Weights of a small sound classifier.
Model: 5.67M parameters, log mel input, arch jasper, norm batchnorm, depths [4, 4, 4].
Training: adamw at rate 0.0037, 17900 steps, batches of 128, held-out accuracy 73%.
Data: trained on acted Russian speech (Dusha), 26041 training examples, 88.0 epochs.
Rows from block 6 of a small sound classifier, named by matrix and row number. Rows with one number belong to one channel. Each number is 128 + 32 x the weight over its row's rms, rounded and kept within 0 to 255. All counts start at 0. Numbers have three digits each. After the name is the row's rms in percent of the matrix's.
After each channel's rows are labels from the 100 clips, of 14976, where the channel reaches its highest value: "top examples" is what is common among them. Only what is clearly more common there than usual is listed. The data: acted Russian speech (Dusha).
# convs0: first width-9 conv (model.blocks.6.convs.0.weight, 160x160x9, each kernel summed), inputs 0-159
# convs1: second width-9 conv (model.blocks.6.convs.1.weight, 160x160x9, transposed, each kernel summed), outputs 0-159

convs0.3 095:145198149153077081116149175140165168086135168150139105121125069068164095121091150055094162103189135137159123154108078104060123135149163098141126187088104120133085149080093077144166103159121133161120054115128122084147104122170112136147127141107133049161149148195126133128100188112127146145080185147140139113140102132115141203128131092133123172154158112160134099135106133143085071093133139104094144151112112147114118151180135123155205152146104105137084067114110159081099163131166168
convs1.3 109:111110139099135059060155080081133133073093145130160084138184157126151049084112152125072108142116146116110128110107181080086130113140073153095122123162089130149073129101107127107135069141089137110095095060121117132111077135104086115094111110075135149095142154131142049143083162114109111101061104065140147125120141114120081144178112112145119137101125124119090129087125142107126118160145167139000141166104138120046106134134152076115107122110100118081134125120146140168074092114142107
top examples: emotion: positive; emotion: angry

convs0.16 099:114054084131186196135114066096116127165088134158142135110161145026101128100159140095136086167124084109119107129115131121149077108132113084115159127108105165134089160172172148095108136185146110066148097183106085088102130105110110121080129104121091141135124154111111123096137209142157146103142117115080131088140080078174128165178095124164099124105159062111116134135151128058157069123164145121125162097088125066118097170132147083114123090132143166103103154161131053135109086169134103
convs1.16 088:138130023137133122094124115050094126119092088131122151123150180102134118072124150073103113105092064074094094125144110141085095139150144127128129125150161120198167118150120148143131105135023144141046146142126091175114141113054151113052142111127119114156159135135127106072116100116093117120149106131127082094144106128141088138152141114100089140077127116109155152136148106070113129105135147139144125115074050074132000138109129153131125125095119151129145132111091126112129089141120065
top examples: emotion: positive

convs0.6 096:084126134124131131046134125145084101123172088137157135120072125129132054161137184066038093047163138105089135110125147155155140093115096092194130097143105134152150134153088132069102078127118186141110097102142141100171091104110040090131047112115113123150119129141130126111147145062140115143131135099110154092089111128140131107124133070121111141089088088117162145095102107070122117094153161142077123108133160131041184138100102122156113133077151085091118140120156095125136085094128167
convs1.6 090:118133191125106107107226148183072124087066239093123152119068167131137168147132079184089116128140123128121150157110167095085141106157126132148150159067170144127105189159139146137111145162176149184102114131118133159134135109197135107126067134119125125086135160169121109069143176146167116097144136148110144112151136135121129148177164144171151093172183148149140111131128170139131158085142099159174178139154114142123121167186153136135106129213174114121125129183114175165122127147175117
top examples: emotion: positive

convs0.4 089:118093099127086157106149007144134148146095121130144073183099102084179108074140125128131171118146080112135085082122142097134107168120146120134123121093131204137110192169133115174091122152127113116145117120097153117117088122185094090144170118145090164133151028038148138132137125148094178120139165115139108135144128093170174153159134091172121161107185087131149110102168140108163082125133090154120112146085165052138078153116150111119113105086132084142118076119133130081166159140090101
convs1.4 097:134145096047169120135132071109126101138115133145158079189172215103113089077141158134075170157101072157129157102136114009106129164126170121062131073119143117137105121111148061201161090139160141125115103133130144152160089101117141116088084121106090112104158134138148071108116097126137138101107138115151137113169171127194107139183104128086123134111118150152153122192160139137126131123102106124079107202116114106052116148150136119176129142131145130055177121138149120159168145159130140
top examples: emotion: positive

convs0.74 082:117126118076098104072066105114206133180156113087144130174103169141156077103170186126063096125110119173168146095130152059112161116118085147148114088126114165115136130097096094120149118127128120145063141145145171141149091152101094134162072137115140126138217048080145132116146110087176161108130143179164161162177170061142165196054095141105093112175166158110137173134176131173153164135128168104098140098167139097093138098111153144156149123118158130138148141120107127118115115158100119
convs1.74 077:092121121102072157153134144092066151158116153057133152117107107142124174148140166090120051138156109097138125121103110085115129010117119119093085175136111122142137110083113150074151136048125102114121060124153146135102133168082108101115191103140137123104116113133042163133124084133103141137102153120150112103039091067131185113081155111177187131142089130172132118095159106142120097149151093111137147142183109137127123111111073118142126155177106107119144198117099089148130074088122115
top examples: emotion: angry

convs0.48 101:086158112088083079090139116071156143147123097152127098153129119110142134095094151102128100170189142168135142097076076178078112117126097160121115156166126170142159127151164145155114163127091156160112100059158134123125132181084064121153102101125144080118142103137118146130171104137117082049138128157077166136098178082150133138105081123109147143134119104099139096075152180128113092156126104117086164052138130027139163089127101108131162140101141095094053143133190069071165108152127161
convs1.48 099:127164054127090107092134136078141166173101108131110133054146145120191029109117129082107129086168171097119135117117119123080107151080119138125079184162093097143073017038105157106120107090064163143133133119149114114096121106091124101158100148149144100107092101117124122110077126151113102115137133126111089131076104140130113110140122124087139189096112123131108174113153125129102122150127152102065089133133176106113070040119108101109098175095107084116130086108134108133072121106136150
top examples: emotion: angry

convs0.8 104:171124143154127120129151152089132090096117120174167146149135089043092127175087195067125173123147154151130117172164052119081134089184185087093176105189128080156093182120141140076128121144131116132059112146159107081134146106171137128103116122150148054123121140159121103111156194154184136098142128173109133115143084110076124107139195138142138126155144089079106144142130180087142057173159167126133175180155086110129134172101184103129139142131125141119132178138097141116087131095139123
convs1.8 093:103055150094155123103125140113096147118117117144124137084138161093101136123094126120125127132091123104122111144100150125137100127157085149088038151098141140091094061117097177111108097096107121119078057100103092124169104127075101110092143096003141091035063140126163064108119100145109097069109120084108114106114096137147133104067145077079117108138133143149112045133093121100076108134103149141115141123086072159091160128153123119136115096105108132148093143147130054110127101103128085
top examples: emotion: positive

convs0.23 090:080145145119147151075102115103171079080140164089107154085102088111141043158153145147083080085132135123107145150064142119133158098085131133095105088125105136115117134103089092092099057169134106121132087118091168102087117105130092128130088103132125135131140074103091103115098171033137064154163111140139165147153144137163078114114093097153071078050124137050139162058086110128115130104077124092122149130099135109131127129079140139136179111105134122133117196071132124132118065102166139
convs1.23 087:109053145117041107129163071153118181084109176050105120135096067109149100140092105138057120136128165159085122113090112083091087063048136072142150100117108106130098135111100144092148118060131136083141128118151153160141089178131085094098094099157066169154126085117084129168133141112104155167147123135107074089129108085105104152103113143148147097157172135155132107061099105107151163110101104103159109105107138151149134141100088104144096102119128093080102084165119136130106092125080071
top examples: emotion: angry; emotion: positive

convs0.87 106:133136086119165138160166067104088087107102138131139156150155138000118127165097119123137102133129146150106119098123115134151054130194095062098191114141105117091097188179184147131106104141139116131121081162082109145129160128140123131094102108100054109128105129104162097139120139132171158088120144096111109078143067104129098068126102128133106120131129067130145099183150175072161060135140138093164124158123133071140121113131125051124061163128136123090123167145135128141092060104153132
convs1.87 085:126114155114156131094127134118183121086136103114100159148120184146089128162136156037131126136115091095109087127167104153130145150132127171114152146119151136120124143133116128151076108123081125161150151142092174181144149098068138177141156123091205104134156147138126138092141088136099167131079126127121105042184072176121111114146144141078028155063077122161152073137155094073060095113122047101124162097149073151115087169120146161115133090097118176155163112081100151114114169114130124
top examples: emotion: positive

convs0.82 112:110172135083166113112165176131113114152163077079146131190090165087124065153124133121089129081136124111134121136153090140150090113169135081150128123116135141133136148167142129065140100135140145145066051115163131144154118121085125113106027145026100096142167133185140141074109128093171075099144112094114172122148129082120134149136174104155138135112070095099123070151145119096156088075156112151128154148148117144046175164073140090163120151129184087123162177100145109138104122146168143
convs1.82 103:130065150135108111081147121136075146151097172108116105096085104159124161117085096194082089102137109110119110128123148075141144127074137136097063219075104147156133072154039176117098136079069133142091122114116093087061130121132133099138079088116133129134117093154140122067118060176120089081158136173110109115060120144141130118068147090135158100132088139134112099078094086121150141124138115174128154099127111135112074100162063123106155127183065108123158156146114097138109093143134113
top examples: emotion: sad

convs0.42 076:131146114115105167108129164108151120137119120144132062192120098104185134049133161071173129132150169125165137135151092184068146170095174106145147106178119177172092126148125122168174147160095114161155076104180148159134133169133129112150174160093184194127199089194085199153140138163122137127109169159149156130166129094117198167087138109098106148145167141095076119122180128133091113108134155153118087133134124127137117157084130094122127171082091147118125103091142134105135121200184174
convs1.42 085:120152116115129050111086134101126128175085120121100066102154131124084108076033136135120119130128167110131135156125130148084076128124083133126097119148088085154080063098100142094152044076135114136056100098101118121110079126131103113117123155101073079076101158153139062108074097125073066097157078104121090151102146121127141123117177125149122116121102113103068122149132137134139124160148115126087121117110165099044125094086144059126132127119116127120153160066137102111110043101108095
top examples: emotion: positive

convs0.70 097:148176138100126170103125158090139135122116147142154132141149163045202112044111185057121100112203177132136115145123103147065117117131087134146137134156112180148084151110153097122131129152114142162159087101156163177154159151119105094157111125106164134166139098130095163186086158134115183126122153156141162138154130114146131146104155105088118190138125167121134173078171105115068108125138149169095092108150135123105121104122093113154183143119124076211070064147151150132072063165144183
convs1.70 105:122101125148128081108136074106102182147105102078114097109149138130139086102102148099093125115163185096070123106128112098069072114126096125117093155194064072172091095065105139132140076099098180111139095115077114135106079151098135078076123094105141098077132125138132071149063116117090108107132102069115104099098108097132095131157122114138118186099097123077069106144169095130092134167122112133083096165078138124067081093093117064117091113117101143120158163129152112177096100091103077
top examples: emotion: positive

convs0.10 100:053115121149139178074155119099087086122101096117114124134099136116114154172163140049129114069135125144112149111048091107145136123105092097107146086141107110109121181130082117135113090108127130136097070142084097081146156105094085113107100093118137039140086112146122075080112171123158107129097109119092143088109096100144070092161081053140100119110124101107108135050101110092109058087149105081093148090148139132146130115123125081116116124082092061095118128142122075142120114046125172
convs1.10 085:147164164182147126134162178168120117113097133120138143144079171160066151146125118097135120154157118125095113193147159160114144150212169167145125086130208138150121191176139093126095197156136105168132143188105151158164164091140166156150170146140174169103158202184134129093103155107156150157109085154097148130195115129149145121154161178155064124138119126107170116115176169139114166166133118119145121150147113135159124188152155185104119122152090131124174136181141188165098132075172150
top examples: emotion: angry

convs0.157 083:155193131118141096172131161130173153112143163157146141107122119042133083131087134132067151151161206161126087148134144131010101109147131144105141149125128104167138169117187098100158159155130103190101164078102129146087162174116075143183059108164123104156103119182080140148103161109089132129107161182161129130136145082113122154091119124141084182129120115126111150131104115136126120107150177155057140146147141076076118072135106152173183157146111100141057142149164140099105098138131135
convs1.157 111:124091123126110096116133070084101172143135115145133106103152102096129059087116146081120138113137139108108081080122103136096057138107093124110104128188081093150077071042087098144151141113085145108106103097113110140134088126091135088114114077111151091093107128107142101153054073119064112086106103069118109074077121135113095123113140116071119175112100084113101115107160123079069122202124137130069077140083098108083158062129083108133099099101072120138121122140144117150085114104136077
top examples: emotion: positive

convs0.64 102:132104074085139089120047078099120147184061091107119150089148128120127125128152108130106040118102143131121135087127088131147073073085066119156115157141151170063125138122111130154084111169119166168108130111048126116111159168163148149164089094134079130132105122081093175124134066108079128102143162108124175138076166168164123115109098113125138136094109117058115124099117158122101082118096162122169159102155133099137100090105049098116151079158109143124138177097132124111147068126071075
convs1.64 099:095087178148105126096078152132171133175095136104131150136140120239139117235167070133122092115110119066127131171092140104171156084159139122152106164188175099171214109109086131147088154129128164101190158138150123117118184164140113136133120084152142124127119085163096206136178119113148119183146152150107106153110144081150124157136157131134131129068163162076148165113118106146122186141125103140135151114166163192147112106123106166110143104140148156163126173134117061127165102134132121
top examples: emotion: positive

convs0.116 083:187141164092164122137091109148138116043127151108148103120144167133116069100121159128075099113140137146104097111164202159124173094125083158158147110106113148109151179169154098098069086171142119119116134144101164137125103081095113083122018147096153161110136167096127180076117191050133114111128121158119146116175090156182178116092126136110065119110163151099064143123159152122170117115142161162125145190121125158071145171102138151156180155127164146103080111091147170119122093127138124
convs1.116 105:118114158161116091121051131082118169090090134061125123109130119150147173128133142164119095154111146086103126128097115140100092029105140123117113141176093110157125105110100108094133121100095145120115133104124101075061116189115133094095134062146102130104149096172078086201145118114068085145125098114117130117107143078150101134142164120117156148083128160103125112083148081130121161180117133141191147096099158171118076105096047124143153091137084121156135151124172105178078093087091031
top examples: emotion: positive

convs0.107 087:106145168107102107074027109122199136173162116093128092153145143148124118115140135143103114133104083139151102109080138135118188109107064120121104147135129146116130151111121113143126081123124130126131127140111163128157131110116081115145036133101150116151191077046131128112133127079123131157119153183155175149190136080148144211078097123079114092137197168043149167156158162174140134095145140137133116096151171132088166116098118132168178124068147145180097140105184114082137137168114131
convs1.107 088:100111133076065128121091124118078096096115143075139117119118104147137138130136153122098054136100132128126136145104140110081099032134123108113111108145082079137141093115072110054165058053115094060133082122129109133079147143087070118108142114138107115107113063151035127158115108104089108148066147122166129138041118049126132129109124132163156120132115140155097146135140108141114107151109102092126120138132122141109115115024111077150119134155115117098148178069105102141101077116109100
top examples: emotion: angry

convs0.113 101:130104174103146197123102130133135102131090184091192130093097150128125149123140143081131088090164092142109131117137129209116115116097117191138181096121150248180137215180123111085124124217091104111154109103142101105109094105129087141103153144115140161127108134137107155118115178109097157126128173101162134089092119104177177124126117103141138115099168147121144117113160163089088133150150160153135159161077124120166111109106084144096103129145183138164096088127138149155142075206199140
convs1.113 100:148123132166123087139117099130110187168095147111160102150196135146138135155130200126144154192126147096120111136152133121115101093091140073127135158170093103243137126109126130131152141123155182138148123142117116126120115156144154092104138102115095115146126127184119120176119111141107115169150124109125117106133166127255117201167186131091109127102129132089118116181152113140110172186147123187157131172135141143110141129129125116241132111141130172159195122141231138170141134099119100
top examples: emotion: positive

convs0.44 108:183105127174136146133094101112154165145173142081174149097194074099097072128201123117108133148154081116140083123145142177096134117120096094197170135104050147119155159123149159096081165164122145050104154153121128090092096097127123120086090083140136138162044129142129143067066174120131092122154131148137131134136173063157175199166101126148153095099107078078115126154152089133176151142201104135097117157110116112128091132101095113112162118161157169091154136130128129135120125154108090
convs1.44 106:156108105151128111134143152108112108129100092127120100137134109096169121121082097141136145094081038149159160067136121180091072128084119116149112123115108091134088088127061144150160153094028141087062081130122099176120088087057135078092116116097141127141130091122143147085125047117088125097126158122145119085079083154111112099117172100093117124152101150089151144157141074107140109094077138121136087142029075141130110094136064138145097130114105089146113166110125114063088150126146107
top examples: emotion: positive

convs0.156 081:148128147146131121190128192109170111127131153160138103142164101102139109081104130102132178132155194147148095170112117148065104134125172138077171098143183103146074154078162110098167150149128125170143147126129172165106155166169139110181156152150207154156112080206121162175109139158095125151117135196163113134152105064106142181043175134146161165137135163124104155068171086104127164125146161141101132112176100122141104136089167129144146129089078097128103144138105168132116133144215155
convs1.156 108:117124090114143096133107081109057164122126105136111110097138109100112133094105138123149138139114156075105109120141093118115059146143085130090090101187078116112095043055130152131142087058082154095123095120102094108096059137108153109097116139132083099068081107099141089150086123151093091119108074038117076127092137096117107097119115124082122132062124103075127112149132101091128117186089112129121065119093115082064107050109095092132120114096121135089122143133141102130081073112096123
top examples: emotion: positive

convs0.122 105:099094093150079173145119069133138065148119110105125120173087116113135096132195144123118125086108089123088158115086087124136105137131102087087134056174124151100150146167088085144108108127126168159124128087119150154156183115158054105156109090121107109127121068134102142107156106108146162124033131103110163072121103101168142110163062075153117135096168103054092131128148142049133047119120109098087122131133157078136170107117153099130087081132130136098086109124183094112161158112075096
convs1.122 103:133227145133175121143127167154130093087133135143176099137088202129123123173129156074173146078118126127116153180121106139084098099245152141101129076145189143140115151160145089106130139205139113122145125156085146121155199099119133173108179135126154150112137118172089088126141193102117138191094152116135179147171147069127131092169128137103068126091137169099141143196156138133096148172111120106142171110167145179158140153096181141132145154101129148162152151122140149167148119129150165
top examples: emotion: positive

convs0.143 107:167153140150080121153140138153116117086122128110137128108155158122122091150189166118167176129122116154091143142141153173161185135102121114147147137081130161134106156130088088153140046165120155111139052163129135132152164148194130094116148115077146132182164122150102102108110161117171133114045180123141174102139097160175162157179108099117139087146156087085155096141119158174114049129141108098140132159144110165137152141111146151120119123135130147132139110000146149067151202182097130
convs1.143 108:110112124100136079116064074091111123094099122111167093088191110137156102066135119154087111159101135136123157150113182131079117081123094104115125069164091115158119142140153106071131114160128129098096097139116127067084111144124076080083084110129091092127117131200104078152133179100100071121090133121136149133093142088160100157198130102122175153035162151083112159156150120094159137152130152123073180196120163125081090114090136115112167142091060125079149131136166115152107117107082144
top examples: emotion: positive

convs0.139 095:145128168086104123115036127155163148156123157105147098085153138086089090128180177123101085120154158140129092134115169157074081026140078108133143142128067173106075153141099105051145090159130147208145116085132135141143153145112087112132098126096152147159101075102085156187102176096095190138104182172156141079187086092160114181120156116129167140119138149115119117124150143119142109146146181159115126156116095160092118138122115118176134138102135130198073119117118173093101119137109128
convs1.139 103:072065119138124103136103118129095155143112119081096088117170109157143131171099185084145073136107129115106090130078102137129136027108114118093100114146083083155110109083145138110128100105099158050191103122115122095144109148142100092124160077140116129137132156173071109178141139114095157161107130109091117106110113045148061167123130100100121134094133130098083153093174077111075166179130140124134110115108161135139117080116096109171096107084066149171152131123179075199110085072134101
top examples: emotion: positive

convs0.144 117:112134093077171167094126104088151082152135141169158149103160138141091170099119193111137120188162152167087152100138122125104200113110136125117186069142132166125150193208122106108129154183067060165133151148096130129078097142127078107159134131145109105151121112100102143109113177118187126126152108179153141164112177122162149170095138174137102118086163109140106175065158148126110145131219141132092174119146166049125095099136137131083201158122129160121119151112146138143147079153146157
convs1.144 108:139158051140116104131103088073094202132069057114124119155138122141114115062080164141143121133123163122134133115148101142046144119094153091137094168193108087160103085076101131111146138075076168145078164148124100148121113186158126101074135124177077080107094154114097125162129068140141128080110125168082050120134143103149112125094155133079143156099122091064120124133182120122138160186083154135113107142160111066097130162101114163114120145089108135120170144162156094175120097110115104
top examples: emotion: positive

convs0.54 092:107165164125042120142088123116181129150136121063077100166148116121144107137143143117127129159131099129146137117043163117116130142125122117094100119144121143160137110100159102153168125094120135129120152123176139135162106130137120113139131128140166148135186022063132133132125105129123184150110169145148177147176138072161111159067130134081143152153172155035142195144155154175133126127096163137121053086136168128093154095136121153178110125055119139218103141145140104059148164190106149
convs1.54 091:086112124092083135142078086105079128128123137086122121105117110141123136127140126095103067097117150138113120111066108114072100057109107111097137094119067071119108107095126127069143061088145101055152052150121137126096125158098057103108175086106103097100108087164057117146136113098085117154072138100175097094102084073125131149085125085170146111098111142145057116125132122117139095154119097083093139147120141153128098101056085078141108120129097094123125173071114089153116097082077108
top examples: emotion: angry

convs0.126 104:165158131140025121150079139135176119151135137074136107157171117080144137138149146148146133175112077192120160083120106085105080142119161130099136125162142075134070135106155109130159114128116171099108127144149126157196128120140152149129109134155139074149222049097132116125151123137153146111091177131182191113150105070140148157084120166130108133184186155089110137152147131171132092132108143141140137158143089133090182144130157136163071133144095176141139154117137157042100147151038131
convs1.126 103:067129115064095132115094117103100133122145141100151139086127136157111157152148138083130052113133109126108123119048151114143118040136075137075079103122120125106102142121155132064118093139136106052135046116111155115092140142108054100126178101086128115105090092160038091124135128099107122173099129051156131103083124067119112116150125052145135124086103133120078084095134125115091081161144113073123167155124152168115136098070124093146155123124125099156107179085137098109132096089127130
top examples: emotion: angry

convs0.0 135:140086108124127160106128140114117116114100126086138169040155162120078117095170146136129077138117112100060127151133133110143172087092159133087153101076124156152111162128113108086050108172135074097126107148127102088083151129079147063105122047125153119157067145128101076107088201085133055122125083152135127115144145156150095146181098135177130052109108126113164160114085129151156103098156055106136158149124148148189088143113097095076133085142124140108152086130099163121101074119143105
convs1.0 089:150146146146095170188117135114098132151140154074118151121140143130122121108086102116118128116127017118160136121121095157110068122168153115142147096107110130145145174099206131120102071135102123067123140180147158177099128112123160128123131161211127181235145138153102143107125159090112137113200139169092139160150131125113130137188161140168120065118121141138137141128135171098122169133138127075176106129057104122170127144113148118109161168107119109142111060122139180118024119081142174
top examples: emotion: positive

convs0.138 094:165124088100126185127105113106092130100123119095127187101146135106118127134170111096129042111107124081101154111126143096122149103098134115085149110086125162159108136109129118118073113146105117099119088144123092104108162161118167062110128074118151110154084128108079088078126197085097053131152080123141111076116125123152072133177084093185097067136140111110168150089076097202170081117158092125095168138133151150181099139104092093067106127160088095088157108132114173113091046133124158
convs1.138 083:165148133162085155167143112125110117129144117086131162106141133138114097119071130109107116105143013120171094112145109172106068143151143128152163078110099141144145164129180146107113074166087137090105130159115179172071100052096132107110107159185143161224135121166099138064110115095111129101166176154105129153133101137163127119186164158161094083127096125157129132100125146137142128126151144092153097133038129087135150142136147136130155181101101110146099111098161186117032120093170117
top examples: emotion: sad